Weights of a small image super-resolution model: arch unet.
Rows from block 8, named by matrix and row number. Each number is 500 + 50 x the weight over its row's rms, rounded and kept within 0 to 999. All counts start at 0. Numbers have three digits each. After the name is the row's rms in percent of the matrix's.
# conv: 3x3 conv (model.enc.2.2.conv.weight, 192x192x3x3), inputs 105-119, a 3x3 kernel for each
conv.5 059:500500500500500500500500500500500500500500500500500500500500500500500500500500500503512509500501504500501505500500500500500500500500500500500500500500500500500500500503507500500506499500501500500501500500502500500500500500500500500500500500500500500500500500500500500500500500500500500500500500500500502535500501503500500500500500500500500501500500500500500500500500500500500500500500579500500504499500500
conv.6 160:500500500500500500500500500500500500500500500500500500500500500500500500500500500500502505500501503500501502500500500500500500500500500500500500500500500500500500515506501542512503583560517500500528500500507500500503500500500500500500500500500500500500500500500500500500500500500500500500500500500500500508500500503500500502501502500502505502501500501500500500500500500500500500500500569500500559500500514
conv.7 088:500500500500500500500500500500500500500500500500500500500500500500500500500500500499499499499499499499498499500500500500500500500500500500500500500500500500500500489491444492496484496497495499499499500499500499499499500500500500500500500500500500500500500500500500500500516514505517512503501500500499498498497499499499498499500500500500500500500500500500500500500500500500500500497495496499498498499499499
conv.8 063:500500500500500500500500500500500500500500500500500500500500500500500500500500500500501502500501501500500500500500500500500500500500500500500500500500500500500500500502507500500502498500500500500500500500500500500500500500500500500500500500500500500500500500500500500500500500500500500500500500500500500501500500501500500500500500500500500500500500500500500500500500500500500500500500544500500512499500501
conv.9 008:500502500499502499500500501501498501502501500500499499502501501500499498501502501498497500500498499499499499498499500500500498500499502502501500500499499502499501501500498503501501504501500499497498499497499500500499501499501502502499501499498498501500501502502502499498498501499500499501500500498498495497499499499500499499501499499501499502498500502502500498499502500498500501480457463493485487498494493
conv.10 073:500500500500500500500500500500500500500500500500500500500500500500500500500500500500496460500494471500499496500500500500500500500500500500500500500500500500500500546567638501503529500500502500500500500499500500499500500500500500500500500500500500500500500500500500500500500500500500500500500500500500499497500496496500499499505506521500500502500500500500500500500500500500500500500500499500499490500497482
conv.11 050:500500500500500500500500500500500500500500500500500500500500500500500500500500500499499500500500500500500500500500500500500500500500500500500500500500500500500500499497443500499469500499463500499499500500500500500499500500500500500500500500500500500500500500500500500500501500500500500500500500500500500499500499500500500500500500500500499499500500500500500500500500500500500500498496495499496495499497497
conv.12 024:499500500501500499500500499500500500500501500501500501500501499499500499501500500500499499499498499498498499499500499499500500500500499499500500500501501500499499498497482499499480499500500499500500500500500500500500500500501500500501500501499500499500501500501501501500507504502505503502499500500500500499499500499499500499501500500500501500499499500500500500500500501499500499499499499499498500500500500
conv.13 018:499499500500499500501501500501500501501499500501500499500500501500499499499500499500499499499500500500500499499499501500500500500499501499500500501501499500501500500503513498499509486499501500500500500500500500500500500500499500501500500499501500501499500500499499500500500500500499500500501500500501500501499501500500500500500499500499500501500499500501500500501499500500500500499500500498499500485492500
conv.14 019:500499501500500500499499500499499500500500500500499501499499500500500501499500500501499499500499498500499500500499500499500501500500500501501500501501500500500501511523568499500510492498501499501500500500500500500500500499500500500500501501500500500500501499499500500501501499500501501499501501499500500500500500499500500500500499500501500499500500500500500499499500501500499501500500500495495498491491499
conv.15 022:499500499501501501501500500499500500499500501500499499499500501501501500499500501500500496500499491500499496500499500500500501501499500501501500500501499499500501536539593501501509497500502500500500500500500500500500500500499500500500499500499501501501500501501500500501501499499501499501501500500500500499500499498500499498500503508499500501501501500500501499499500501501501501501500500500498498497493497
conv.16 009:498496499490493498496495500497496500487494497493497497498500499495499501498497501493491490492492491495495495499500498497499499499500498499501499499499500498500501536503497626512498719528500499497498498491490499497494497501501500497500497500501498500500497502500498500499499502500502498501501500501494484470490479454495490481503501501510503502515504502500498500501498501502501501497474468496459456497483482
conv.17 025:501500500500500500500499500500499500500499500501501499500501500499499501500500500502499467500499479500500499500499499500500500500500500500501500500500500500500500523512508499501501498498500501500499500500499500500500500500500500500500500500500500500501501500500500501500501500500501500499501501499501500497500500497500500499501501502499500501501501500499499500500500500500500500504500499500498495498495494
conv.18 173:500500500500500500500500500500500500500500500500500500500500500500500500500500500500500500500500500499499499500500500500500500500500500500500500500500500500500500455475471431431430430438453500500500500500500499498499500500500500500500500500500500500500500500500500500500500500500500500500500500500500500500499499500496497497500500500500500500499499499500500500500500500500500500487483491490491494485482489
conv.19 167:505500500500500500500500500502500500500500500500500500501500500500500500500500500581549536607560529624579523510506502518510501512505501500500500500500500500500500535508503503501501500500500505523584501501511500500503502501500501500500501500500500500500500500500500500500500500500500500500500500500539540557536515515530510505501501501500500500500500500500500500500500500500500500506504575503501530502501514
conv.20 037:498499500499500500500500500496499498500500499500500500499500500499500500500500500334369436353403476396459488457468486480494495485489494500500500500500500500499500521549515561628571575657693491496498497499499499499499494496498498499499500499499496498499499500500500499500500500500500500500501500501442475483466485493479490496501500501501501500500501500500500500500500500500500500455441466458457481473463481
conv.21 082:500500500500500500500500500500500500500500500500500500500500500500500500500500500501501500501502501503503501500500500500500500500500500500500500500500500500500500503502514500501507500500501500500500500500500500500500500500500500500500500500500500500500500500500500500500500500500500500500500500500500500500500500500500500500500500500500500500500500500500500500500500500500500500500500510500500503500500501
conv.22 026:501500499501501500500500500500499499500500500500501501500499501500500500500500499499496487500497489500499497500499500499500501500500500500500500499500500500500500532515514499500500488491500500500500500499499500499499500499499500501501500500501500500500499500500500499500500500501500501499500500501500499498500498497500499498501500500500501500500500500500501500500500500501499499500500500496494498492488497
conv.23 225:502500500500500500500500500501500500500500500500500500500500500500500500500500500543557577555558570598583566502502502502503502502501501500500500500500500500500500543510504513502501501500500501503545500502538501502524500500500500500500500500500500500500500500500500500500500500500500500500500500500509556590513545583547560580501501500500500500500500500500500500500500500500500500502502579500500557501501551
conv.25 008:501502499501499502498498500498502502502499502499499500502501501499500502498499498500498499499499499500499500500500500500499498500498502498501498499500499500499498497497500498501497496500498499499498499498500499498499500500499498502502500498501502502500498500501502502498499498498499501502500498498499497497499496497498497497501499502497500498502500502500499500498498499500500499494488487494489486496491489
conv.26 180:500500500500500500500500500500500500500500500500500500500500500500500500500500500492497498497497499497497499500500500500500500500500500500500500500500500500500500483490493449462468456477477497498499499499499499499499500500500500500500500500500500500500500500500500500500500500500500500500500500500497496499497497499498498499500500500500500500500500500500500500500500500500500500477461478477457470483464482
conv.28 069:501501500500500500501501500500500500500500500500501500500501500500500500501501500500505739500507757501511754500500500500500500500500500500500500500500500500500500505500500505500499506500500497500559498499533500500543500500500500500500500500500500500500500500500500500500500500500500500500500500500500501685500500684500501689500500500501500500501500500500500500500500500500500500497497504497495501500499501