config = dict(
    dataset='photos with spoken descriptions (Open Images, Localized Narratives)',
    optimizer='adamw',
    ema_decay=0.99,
)
Rows from block 3 of a small image super-resolution model, named by matrix and row number. Each number is 500 + 25 x the weight over its row's rms, rounded and kept within 0 to 999. All counts start at 0. Numbers have three digits each.
After each channel's rows are labels from the 100 images, of 14848, where the channel reaches its highest value: "responds to" is what is common among them. Only what is clearly more common there than usual is listed. The data: photos with spoken descriptions (Open Images, Localized Narratives). In brackets: how many of the 100, against the usual share in percent.
# conv: 3x3 conv (model.enc.1.0.conv.weight, 128x128x3x3, each kernel summed), inputs 0-63

conv.21:552507501512494497447501484523486484497546459540433521514485500483500443500466482500502493489496481506500500500500512493496500499500478494498505465477503529499487500505491437499493458502539509
responds to: text has "white" (31 vs 12.2)

conv.77:509497497478451501499501504343499495502510538485500499511500535492500497500490499500462496474501487499500500500500506497503500501474501498500498490498500558501529500497493528500498468499503500
responds to: text has "lights" (25 vs 8)

conv.14:474535491487440504417455512509498507492514504453503498486502596520500494502455486500524492484495502483499500500500476529493500502496478483500484456556500463508499500498509510499491534488510501
responds to: text has "sky" (53 vs 24.3)

conv.63:533506500447553501548500505469493497499496470580500502499502471488500519499473513500524510628498496504500500500500507497501500503502509450500494478529500503497504500499500527499511481502498501
responds to: text has "lights" (25 vs 8)

conv.110:499414498584582502466501492505502501506498486467510496503487618498500514499521511500608510481503544510500500500500510498500500500505499533500501501498500477497499500502511484500497498511480497
responds to: text has "white" (39 vs 12.2); text has "black" (27 vs 9.8)

conv.45:504549497489478474418508489516512503504504490476499496479561395513503453500496507500543471489475498586500500500499492502500500503521510544500504483555505443476510500506456505500457502516511496
responds to: text has "black" (25 vs 9.8)