config.yaml
model: "image super-resolution model"
dataset: "photos with spoken descriptions (Open Images, Localized Narratives)"
train_examples: 101725
image_size: 32
crop_scale_min: 1
horizontal_flip: true
task: "super_resolution"
loss: "charbonnier"
scale: 2
arch: "unet"
norm: "groupnorm"
activation: "relu"
weight_standardization: false
widths: [64, 128, 192, 256]
blocks_per_level: 3
block: "plain"
attention: false
upsampling: "nearest_conv"
init: "kaiming_normal"
optimizer: "adamw"
lr: 0.0023
beta1: 0.85
beta2: 0.999
eps: 1e-08
l1_shrink: 0.03
ema_decay: 0.99
steps: 12900
batch_size: 256
epochs: 32.5
lr_schedule: "constant"
warmup_steps: 640
weight_decay: 0.08
Rows from block 7, named by matrix and row number. Each number is 500 + 25 x the weight over its row's rms, rounded and kept within 0 to 999. All counts start at 0. Numbers have three digits each. After the name is the row's rms in percent of the matrix's.
# conv: 3x3 conv (model.enc.2.1.conv.weight, 192x192x3x3), inputs 108-119, a 3x3 kernel for each
conv.2 147:500500500500500500500500500500500500500500500500500500500500500500500500500500500500500501500501501500500500500501501500501501500500500500500500500500500500500500500500500500500500500500500557540508526525504552555518500500500500500500500500500500501502500514528500527551501504507500501504500501503500500500500500500500500500
conv.4 006:499499499501499500500498501500501500500499500500501499498501501498501499501500500498500498500498498497499501499498500500500501498499500500498501500501502502502502501501500502501500499501501502517506500505503541550509501501499500500499501500498498501497498501499496499495498501501501501501494499499498501501498502499498500501
conv.5 135:500500500500500500500500500500500500500500500500500500500500500500500500500500500500499500500499499500499500500500500500499500500500499502501500500500500500500500501501501500500500500500500501501540497494495421425352500500500500500500500500500499497499492465494460447456499498500500499500500499500500500500500500500500500500
conv.6 006:501501498500500500500500498501501501498498499499498501501502501501500500501500502498501500498499500500499501499500499501500501499500501500501500501500501501499498499502500499499498501500501508536507503505500530544509500498498499500501498498498498500498497500499498500497498501499500499502496502501500501501500499501499501500
conv.7 021:500500500500500500500499500500500500500500500500500500500500500500500500499500500500500500500500500500500500500500500500500500500500500500500500500500500500500500500499499500500500499500500503511502501503501520536505500500500500500500500500500499500500499502500499501500500501501500500501500499501500500500500499500500500500
conv.8 015:500500499500500500500501500500500501500500499499499499499500500500500500500500500499500500499499500499501499499501500500500499500499499500501500500500500501499500500500500500501500501500500504513505501504501519533509500501500500500500501499500498501500499500500498500500501501503500500500499500501499500500500500500500499500
conv.9 137:500500500500500500500500500500500500500500500500500500500500500500500500500500500500501500500501500500500500500500501500501500500501500500500500500500500500500500500500500500500500500500500561538511516523505539539507500500500500500500500500500500505510500503505500508518501502504500501503500501502500500500500500500500500500
conv.10 005:499499499500499498499501500498501498499501500498500500501501502502501502499499500498499501498502500499498501500501499500502499500501500502502500498501501499502502500501500499501502500499502511522507507510504516522507499500498502500500501502502499501499501501499500501499500501501499498500497500502501502501501498500499502498
conv.11 074:500500500500500500500500500500500500500500500500500500500500500500500500500500500500500500500500500500500500500500500500500500500500500500500500500500500500500500501501500500500500500500500504505535499498499421418309500500500500500500500500500500500500500498499498489494499499500500499500500500500500500500500500500500500500
conv.13 008:499499501500500501499500501499500501499500501501501499499501499501499501499499499499499499501501500500500500499500499499499500499499499501499500499501500499501499500500500500500501501499499499501501501503500506507504499499499499501501501500501499501500499501501499501501501501503499501501501501500500500499500499501499499501
conv.16 176:501501500500500500500500500500501500500500500500500500501501500500500500500500500505503500501501500500500500506503500501501500500500500500500500500500500500500500500500500500500500500500500602538503503501500501500500500500500500500500500500500537555501512523500503538500500501500500500500500500500500500500500500500500500500
conv.17 045:500500500500500500500500500500500500500500500500500500500500500500500500500500500500500500500500500500500500500500500500500500500500500500500500500500500500500500500500500500500500500500500500500500493496500473477498500500500500500500500500500500499499499497498498496498500500500500500500500500500500500500500500500500500500
conv.18 010:501499501500500501499500499499499500499499499500500499499499499500500499500501499500499499500501501500500501499501500500499501500499501500500500500499500501499501500500500501499499501501500502503502501503503502504501500499500501500501501501501500500501500501504500501502501500500501501502501501502499500499501499499499501500
conv.19 090:500500500500500500500500500500500500500500500500500500500500500500500500500500500500500500500500500500500500500500500500500500500500500484479484498498499500500500457457473495493494499499499396414460405406458500484489500500500500500500500500500500500500500500500500500500500500500500500500500500500500500500500500500500500500
conv.20 054:500500500500500500500500500500500500500500500500500500500500500500500500500500500500500500500500500500500500500500500500500500500500500500500500500500500500500500500500500500500500500500500503503501500500500501501501500500500500500500500500500500502501500503501500502501500501501500500500500500500500500500500500500500500500
conv.21 167:501501500500500500500500500500500500500500500500500500500500500500500500500500500504503500501501500500500500521510500503501500500500500500500500500500500500500500500500500500500500500500500562505501500500500500498499500500500500500500500500500541531500522510500502501500502504504500501501500500500500500500500500500500500500
conv.22 094:500500500500500500500500500500500500500500500500500500500500500500500500500500500500499499500498498500499499500499498500499497500499499500500500500500500500500500500500500500500500500500500500500502496476500469429459500500500500500500500500500500498496499458470499460467499498500499498499500499500500500500500500500500500500
conv.23 007:500501500499500500501499500500501501500499500501499499500501500499501501501499498500500501499500499497498500499499500498500499500499499501498500499499499498501499499500499500500500500501501502502502500502501522516504499499501499499500500500499498500500498501500499501500501499502499500499498499501499501500501499501500499501
conv.24 012:499499500499499500499500500500499500500500499499500500501501501499500501499499500500500501501500500501500500501500500499501499499501500500500499499500499500499499500500500500501501501500499500499500498499498498500499500499500499499500500499499500500499500499499499499499499500500501500501500499499500499501499501500499500500
conv.27 008:500500498499499500500499499499501500499499499500501499501499501500501499498499499499498499499500498500500501498499499500499499501501501501499500500500498501501499500499499499499499499501499499500501500501499506503501499501500501500501501501499497499499498499499498498498499499499498500501498501500498500501500500501500500499
conv.28 007:498498498500501500498499499499501499500499499500499501500498499501500498499499499497497498498499499498498501496498499498500499498499499502501499500500502500501500498499499498499500500500500500502501500500502505505502501501499500499499499501499493496497498499499498499499499499499500501501498499499501500499498499500499500500
conv.29 162:500502502500502501500501501500501501500501501500501501500502501500501501500501502500504504500503503500504504500505503500505503500503502500500500500500500500500500500500500500500500500500500555533503509508503509505503500500501500500501500500501501519527501508525501513541501502504500501502500500501500501501500501501500500501
conv.33 159:500500500500500500500500500500500500500500500500500500500500500500500500500500500500500500500500500500500500500500500500500500500500500500500500500500500500500500500500500500500500500500500603593530543541505524520501500500500500500500500500500500503512500502511500506511501502507500502505500500503500500500500500500500500500
conv.34 134:500500500500500500500500500500500500500500500500500500500500500500500500500500500500499499500499500500498499500500500500500500500499499500500500500500500500500500501500500500500500500500500500501537488446499446421356500500500500500500500500500500498499498475493471404452498497500499498500500499500500500500500500500500500500