{
  "dataset": "photos with spoken descriptions (Open Images, Localized Narratives)",
  "weight_standardization": false,
  "block": "plain",
  "attention": false,
  "optimizer": "adamw",
  "learning_rate": 0.0023,
  "beta2": 0.999,
  "lr_schedule": "constant"
}
Rows from block 3 of a small image super-resolution model, named by matrix and row number. Each number is 200 + 20 x the weight over its row's rms, rounded and kept within 0 to 999. All counts start at 0.
After each channel's rows are labels from the 100 images, of 14848, where the channel reaches its highest value: "place" is the part of the image that holds the peak. Only what is clearly more common there than usual is listed. The data: photos with spoken descriptions (Open Images, Localized Narratives).
# conv: 3x3 conv (model.enc.1.0.conv.weight, 128x128x3x3, each kernel summed), inputs 64-127

conv.19,200,203,193,114,186,207,214,199,200,190,200,189,202,194,200,200,200,241,152,215,200,200,167,191,200,194,215,194,188,174,192,201,195,194,200,200,200,200,187,201,200,200,200,200,200,179,200,200,200,264,230,232,200,169,203,178,187,200,200,198,203,200,235,200
place: top right

conv.92,206,199,199,141,206,199,204,216,200,210,200,176,207,197,158,200,200,177,259,208,207,200,207,195,200,205,232,193,170,201,154,181,154,209,200,200,200,197,200,195,202,200,199,200,200,204,190,210,188,209,213,159,200,166,200,191,182,200,196,198,201,200,177,200
place: bottom right; bottom centre

conv.114,200,201,199,161,192,200,208,200,200,188,200,201,200,206,200,200,200,219,182,217,200,200,182,204,200,198,220,251,199,194,183,200,189,234,200,200,200,200,158,201,200,200,200,200,200,178,199,200,200,219,203,159,200,152,180,202,218,200,200,203,195,200,221,200
place: top left

conv.78,199,217,200,68,203,200,203,208,200,204,200,199,200,209,200,200,200,200,179,207,201,200,199,201,200,200,215,199,194,198,115,200,183,292,202,200,200,200,182,202,200,200,200,200,200,199,192,200,200,203,199,200,200,140,200,178,202,200,200,194,201,200,208,200
place: bottom right

conv.112,200,199,200,168,192,200,214,200,200,178,200,214,200,200,200,200,200,203,197,194,200,200,177,192,200,197,206,202,212,203,178,200,203,227,200,200,200,200,170,200,200,200,201,200,200,199,198,200,200,226,198,212,200,123,199,180,225,200,200,202,195,200,211,200
place: top left

conv.108,200,203,199,179,215,200,202,201,200,222,200,233,200,200,200,200,200,218,172,165,198,200,214,206,200,200,206,190,189,193,164,202,173,221,200,200,200,200,190,198,200,200,200,200,200,186,185,201,200,221,215,207,200,151,206,162,202,200,200,200,174,200,247,200
place: top right

conv.20,189,208,199,134,172,200,195,195,200,188,200,211,202,207,150,200,202,217,144,209,202,200,186,177,200,202,267,198,170,199,187,177,205,210,202,200,200,200,176,194,201,198,208,200,200,215,174,207,198,223,238,213,200,219,207,190,189,198,196,183,199,200,171,204
place: top left

conv.11,202,207,202,123,207,200,212,200,200,176,200,161,200,227,200,200,200,213,167,225,208,200,203,211,200,195,214,193,128,205,157,200,224,248,201,200,200,200,208,200,200,200,200,200,200,217,204,200,200,210,175,243,200,178,218,186,199,200,200,205,203,200,276,200
place: bottom left; top left

conv.10,200,195,199,134,171,199,202,199,200,202,200,260,200,204,203,200,200,200,168,196,199,200,206,184,200,200,237,176,189,195,165,201,201,200,200,200,200,200,130,203,200,200,200,200,200,176,207,200,200,202,192,200,200,130,192,190,210,199,200,204,198,200,225,195
place: top left

conv.73,201,189,200,115,196,200,191,208,200,228,200,198,194,204,214,200,201,193,162,192,195,200,193,195,200,197,260,196,202,198,126,198,214,298,203,200,200,197,176,213,201,201,189,200,200,196,184,188,202,218,203,199,200,206,202,189,195,199,199,191,202,200,218,200
place: top right; top left

conv.16,198,204,201,113,181,199,197,199,200,212,200,191,200,189,201,200,200,196,170,204,200,200,189,202,200,199,214,210,185,198,191,208,172,199,200,200,200,200,201,200,200,199,200,200,200,185,185,200,200,248,194,237,200,165,199,176,202,200,200,202,184,200,223,192
place: top right

conv.12,200,221,198,124,169,200,161,202,200,226,200,203,200,234,199,200,200,191,171,158,200,200,245,206,200,196,221,180,149,184,177,195,206,218,200,200,200,200,182,198,200,200,200,200,200,226,201,202,200,224,166,200,200,194,198,197,161,200,200,206,195,200,216,198
place: top left; bottom right

conv.116,197,198,199,198,208,200,204,204,200,198,200,200,197,198,199,200,201,203,178,226,197,200,192,196,200,199,214,192,197,198,192,220,161,238,203,200,200,200,211,201,200,200,200,200,200,196,192,198,201,265,200,211,200,177,205,134,203,200,199,201,199,200,277,200
place: top right

conv.113,205,222,197,151,197,202,198,202,200,214,200,198,200,188,204,200,200,149,242,199,208,200,203,181,200,201,223,196,199,208,201,202,208,215,201,200,200,200,164,203,200,198,200,200,200,231,193,200,201,187,200,161,200,121,175,178,190,198,199,232,189,200,211,202
place: bottom left; middle left

conv.18,188,192,198,143,209,200,192,205,200,205,200,190,194,207,189,200,194,205,201,163,190,200,188,185,200,194,215,211,254,199,165,196,234,247,206,200,200,207,182,209,205,205,200,200,200,204,165,194,198,152,192,193,200,164,220,198,193,202,207,188,203,200,168,198
place: top right

conv.94,201,169,199,121,191,200,219,192,200,234,200,219,204,184,192,200,200,204,244,207,192,200,188,190,201,208,173,216,201,191,172,204,194,215,201,200,200,200,202,199,207,200,216,200,200,174,186,200,198,181,234,203,200,141,223,191,227,200,199,185,191,200,223,207
place: bottom left; middle left

conv.8,199,200,200,139,197,201,230,200,200,143,200,153,199,169,202,200,200,206,170,202,203,200,154,202,200,203,203,196,135,213,173,202,232,192,201,200,200,200,187,203,200,200,200,200,200,182,204,173,201,186,175,233,200,164,207,194,202,199,200,207,204,200,205,227
place: top centre

conv.71,197,202,199,14,203,200,207,206,200,182,200,197,197,194,200,200,200,185,208,196,200,200,212,205,200,199,193,201,202,209,199,198,205,203,201,200,200,200,194,200,200,200,200,200,200,201,196,201,202,176,198,215,200,176,201,186,197,200,200,198,199,200,179,200
place: bottom left; top left

conv.91,200,199,198,141,166,200,198,189,200,187,200,199,204,206,198,200,200,192,213,233,203,200,219,210,195,198,221,190,168,191,192,200,177,205,197,200,200,200,164,199,200,199,201,200,200,165,200,200,199,191,197,200,200,126,198,199,189,207,200,201,199,200,180,200
place: bottom left; top left

conv.53,200,203,212,131,203,200,191,199,200,179,200,163,200,191,200,200,200,208,183,240,202,200,206,211,200,191,234,221,97,196,146,199,152,234,200,200,200,200,184,198,200,200,200,200,200,183,203,200,200,253,184,190,200,206,200,211,205,200,200,211,193,200,221,200
place: bottom centre; bottom right

conv.33,204,206,200,118,200,200,198,210,200,181,200,194,207,199,213,200,200,200,193,216,202,200,198,221,200,196,233,200,141,185,197,199,182,184,207,200,200,199,194,199,200,187,204,200,200,202,197,205,199,271,191,257,200,189,205,181,191,200,200,208,196,200,247,200
place: top centre; top right

conv.9,199,196,198,129,205,200,197,200,200,172,200,210,200,204,199,200,200,187,158,137,201,200,219,164,200,196,214,136,194,199,200,200,185,218,200,200,200,200,158,200,200,200,200,200,200,242,199,200,200,233,180,188,200,177,200,164,164,200,200,205,181,200,234,200
place: middle right; bottom right

conv.107,200,207,199,109,201,200,202,200,200,214,200,190,200,201,200,200,200,210,189,231,200,200,202,205,200,200,203,191,186,199,93,200,194,263,200,200,200,200,187,200,200,200,200,200,200,195,197,200,208,211,192,197,200,178,203,138,201,200,200,199,200,200,184,200
place: top right

conv.89,205,184,199,164,181,200,197,199,200,204,200,195,202,213,201,200,200,176,274,200,200,200,226,211,200,198,217,192,192,200,194,198,181,203,199,200,200,200,187,192,199,227,200,200,200,199,164,199,199,194,196,204,200,133,200,192,195,200,200,204,192,200,202,198
place: bottom left; top left

conv.93,200,193,201,138,217,200,201,197,200,208,200,195,200,199,200,200,200,188,230,179,206,200,192,192,200,200,196,190,272,194,173,206,241,270,200,200,200,200,185,218,217,200,200,200,200,202,185,199,200,143,195,238,200,181,226,123,180,200,199,214,203,200,175,203
place: bottom right

conv.46,218,171,200,63,201,200,200,199,200,189,200,181,192,201,170,200,201,200,289,185,193,200,201,198,200,198,184,205,227,193,180,204,199,204,200,200,200,200,206,202,200,200,201,200,200,200,176,200,205,167,219,193,200,168,200,181,201,200,196,205,200,200,218,200
place: bottom left