config.yaml
arch: "unet"
crop_scale_min: 1
upsampling: "nearest_conv"
init: "kaiming_normal"
ema_decay: 0.99
epochs: 32.5
lr_schedule: "constant"
warmup_steps: 640
Rows from block 8, named by matrix and row number. Each number is 128 + 24 x the weight over its row's rms, rounded and kept within 0 to 255. All counts start at 0. After the name is the row's rms in percent of the matrix's.
# conv: 3x3 conv (model.enc.2.2.conv.weight, 192x192x3x3), inputs 105-119, a 3x3 kernel for each
conv.61 020 [128 128 128 128 128 128 128 128 128 128 128 128 128 128 127 128 128 128 128 128 128 128 128 128 128 128 128 118 116 119 124 116 120 117 111 115 128 128 128 127 128 128 127 128 127 128 128 128 128 128 128 128 128 128 124 122 124 125 124 125 126 125 125 125 126 127 127 127 127 127 125 126 128 128 128 128 128 127 128 128 128 128 128 128 128 128 128 128 128 128 129 129 128 129 129 128 128 128 128 113 111 122 123 119 125 121 117 120 128 128 127 128 127 128 128 127 128 128 128 128 128 128 128 128 128 128 128 127 127 128 127 127 128 127 127]
conv.62 025 [128 128 128 128 128 128 128 128 128 128 128 128 128 128 128 128 128 128 128 128 128 128 128 128 128 128 128 124 101  36 126 118   7 128 125 109 127 128 128 128 127 127 128 128 128 128 128 128 128 128 128 128 128 128 128 128 128 127 125 126 124 118 114 128 127 126 128 126 122 128 128 126 128 128 128 128 128 128 128 128 128 128 128 128 128 128 128 128 128 128 128 128 128 128 128 128 128 128 128 127 119 103 128 123 112 128 127 123 128 128 128 128 128 127 128 127 127 128 128 128 128 128 128 128 128 128 128 127 127 127 126 126 127 125 124]
conv.63 171 [128 128 128 128 128 128 128 128 128 128 128 128 128 128 128 128 128 128 128 128 128 128 128 128 128 128 128 145 134 128 149 131 128 146 133 129 128 128 128 128 128 128 128 128 128 128 128 128 128 128 128 128 128 128 130 128 128 128 128 128 128 128 128 128 128 129 128 128 129 128 128 129 128 128 128 128 128 128 128 128 128 128 128 128 128 128 128 128 128 128 128 128 128 128 128 128 128 128 128 129 129 130 128 128 128 128 128 129 128 128 128 128 128 128 128 128 128 128 128 128 128 128 128 128 128 128 131 130 133 130 129 130 129 129 131]
conv.64 064 [128 128 128 128 128 128 128 128 128 128 128 128 128 128 128 128 128 128 128 128 128 128 128 128 128 128 128 129 128 127 130 128 125 131 128 127 128 128 128 128 128 128 128 128 128 128 128 128 128 128 128 128 128 128 131 128 128 128 128 128 128 127 127 128 128 128 128 128 128 128 128 128 128 128 128 128 128 128 128 128 128 128 128 128 128 128 128 128 128 128 128 128 128 128 128 128 128 128 128 129 128 127 129 128 126 133 128 127 128 128 128 128 128 128 128 128 128 128 128 128 128 128 128 128 128 128 132 128 126 131 128 123 130 128 127]
conv.65 005 [128 126 128 127 129 128 129 129 127 127 125 127 126 126 125 126 127 126 126 129 129 127 130 126 126 127 129  65  62  65 103 101  95 119 112 109 124 123 125 124 123 125 128 127 125 129 127 128 129 128 128 127 130 129 128 127 123 126 127 127 126 127 128 125 124 126 126 126 126 128 127 126 125 125 125 125 127 129 126 127 126 128 128 126 127 126 128 127 128 127 127 128 129 127 128 129 126 127 130 103 101  91 118 118 114 123 121 120 126 130 128 130 127 127 128 127 127 129 130 126 129 129 128 127 128 130 125 124 126 124 127 127 127 126 128]
conv.66 050 [128 128 128 128 128 128 128 128 128 128 128 128 128 128 128 128 128 128 128 128 128 128 128 128 128 128 128 129 128 128 129 128 128 129 128 128 128 128 128 128 128 128 128 128 128 128 128 128 128 128 128 128 128 128 128 128 128 128 128 128 128 128 128 128 128 128 128 128 128 128 128 128 128 128 128 128 128 128 128 128 128 128 128 128 128 128 128 128 128 128 128 128 128 128 128 128 128 128 128 128 128 128 128 128 128 129 128 128 128 128 128 128 128 128 128 128 128 128 128 128 128 128 128 128 128 128 128 128 128 128 128 128 128 128 128]
conv.67 011 [125 127 128 127 127 127 128 128 127 127 126 125 126 127 128 127 127 128 127 129 129 127 127 128 128 129 129  49  11  73 106  91 108 119 122 123 107  93 112 118 118 123 125 123 120 128 128 128 127 128 128 128 128 129 135 132 130 143 133 131 154 142 134 121 123 126 125 125 126 127 127 127 124 124 125 126 127 127 127 128 129 125 127 126 126 127 127 128 129 128 128 128 128 128 129 128 128 128 129 106 102 103 119 118 119 126 124 126 129 128 129 128 129 129 128 129 128 128 129 128 128 129 128 129 128 128  98  25  48 115  76  87 125 111 115]
conv.68 102 [128 128 128 128 128 128 128 128 128 128 128 128 128 128 128 128 128 128 128 128 128 128 128 128 128 128 128 131 129 128 131 129 128 130 129 128 128 128 128 128 128 128 128 128 128 128 128 128 128 128 128 128 128 128 129 128 128 128 128 128 129 128 128 128 128 128 128 128 128 128 128 128 128 128 128 128 128 128 128 128 128 128 128 128 128 128 128 128 128 128 128 128 128 128 128 128 128 128 128 129 128 128 129 128 128 133 129 128 128 128 128 128 128 128 128 128 128 128 128 128 128 128 128 128 128 128 128 129 128 128 128 128 128 128 129]
conv.69 160 [128 128 128 128 128 128 128 128 128 128 128 128 128 128 128 128 128 128 128 128 128 128 128 128 128 128 128 128 128 128 131 129 128 151 137 128 128 128 128 128 128 128 128 128 128 128 128 128 128 128 128 128 128 128 129 128 128 128 128 128 128 128 128 128 128 129 128 128 128 128 128 129 128 128 128 128 128 128 128 128 128 128 128 128 128 128 128 128 128 128 128 128 128 128 128 128 128 128 128 128 128 128 128 128 128 134 130 129 128 128 128 128 128 128 128 128 128 128 128 128 128 128 128 128 128 128 129 130 131 128 128 130 129 130 133]
conv.70 007 [129 129 128 127 127 128 126 128 126 129 128 127 127 128 127 126 127 126 129 127 128 127 129 128 129 127 128 127 126 124 122 121 120 114 112 114 127 128 126 127 128 127 127 125 126 127 128 129 127 128 129 128 127 128 127 129 130 128 127 130 126 128 129 129 128 127 129 128 127 128 128 129 128 129 129 127 128 128 125 126 127 128 127 127 127 128 129 127 126 129 128 127 129 127 127 128 129 128 127 128 127 128 126 127 126 125 125 125 127 129 130 129 128 127 128 128 129 127 129 127 127 127 129 129 127 128 127 129 128 126 126 127 119 121 124]
conv.71 074 [128 128 128 128 128 128 128 128 128 128 128 128 128 128 128 128 128 128 128 128 128 128 128 128 128 128 128  95  86 107  89  79 103  97  88 117 128 128 128 128 128 128 128 128 128 128 128 128 128 128 128 128 128 128 126 126 127 111 121 128  81 116 128 124 122 126 119 117 126 117 121 127 128 128 128 128 128 128 128 128 128 128 128 128 128 128 128 128 128 128 128 128 128 128 128 128 128 128 128  80  85 114  71  64 111  82  84 123 127 128 128 126 126 128 122 125 128 128 128 128 128 128 128 128 128 128 128 128 128 128 127 128 128 128 128]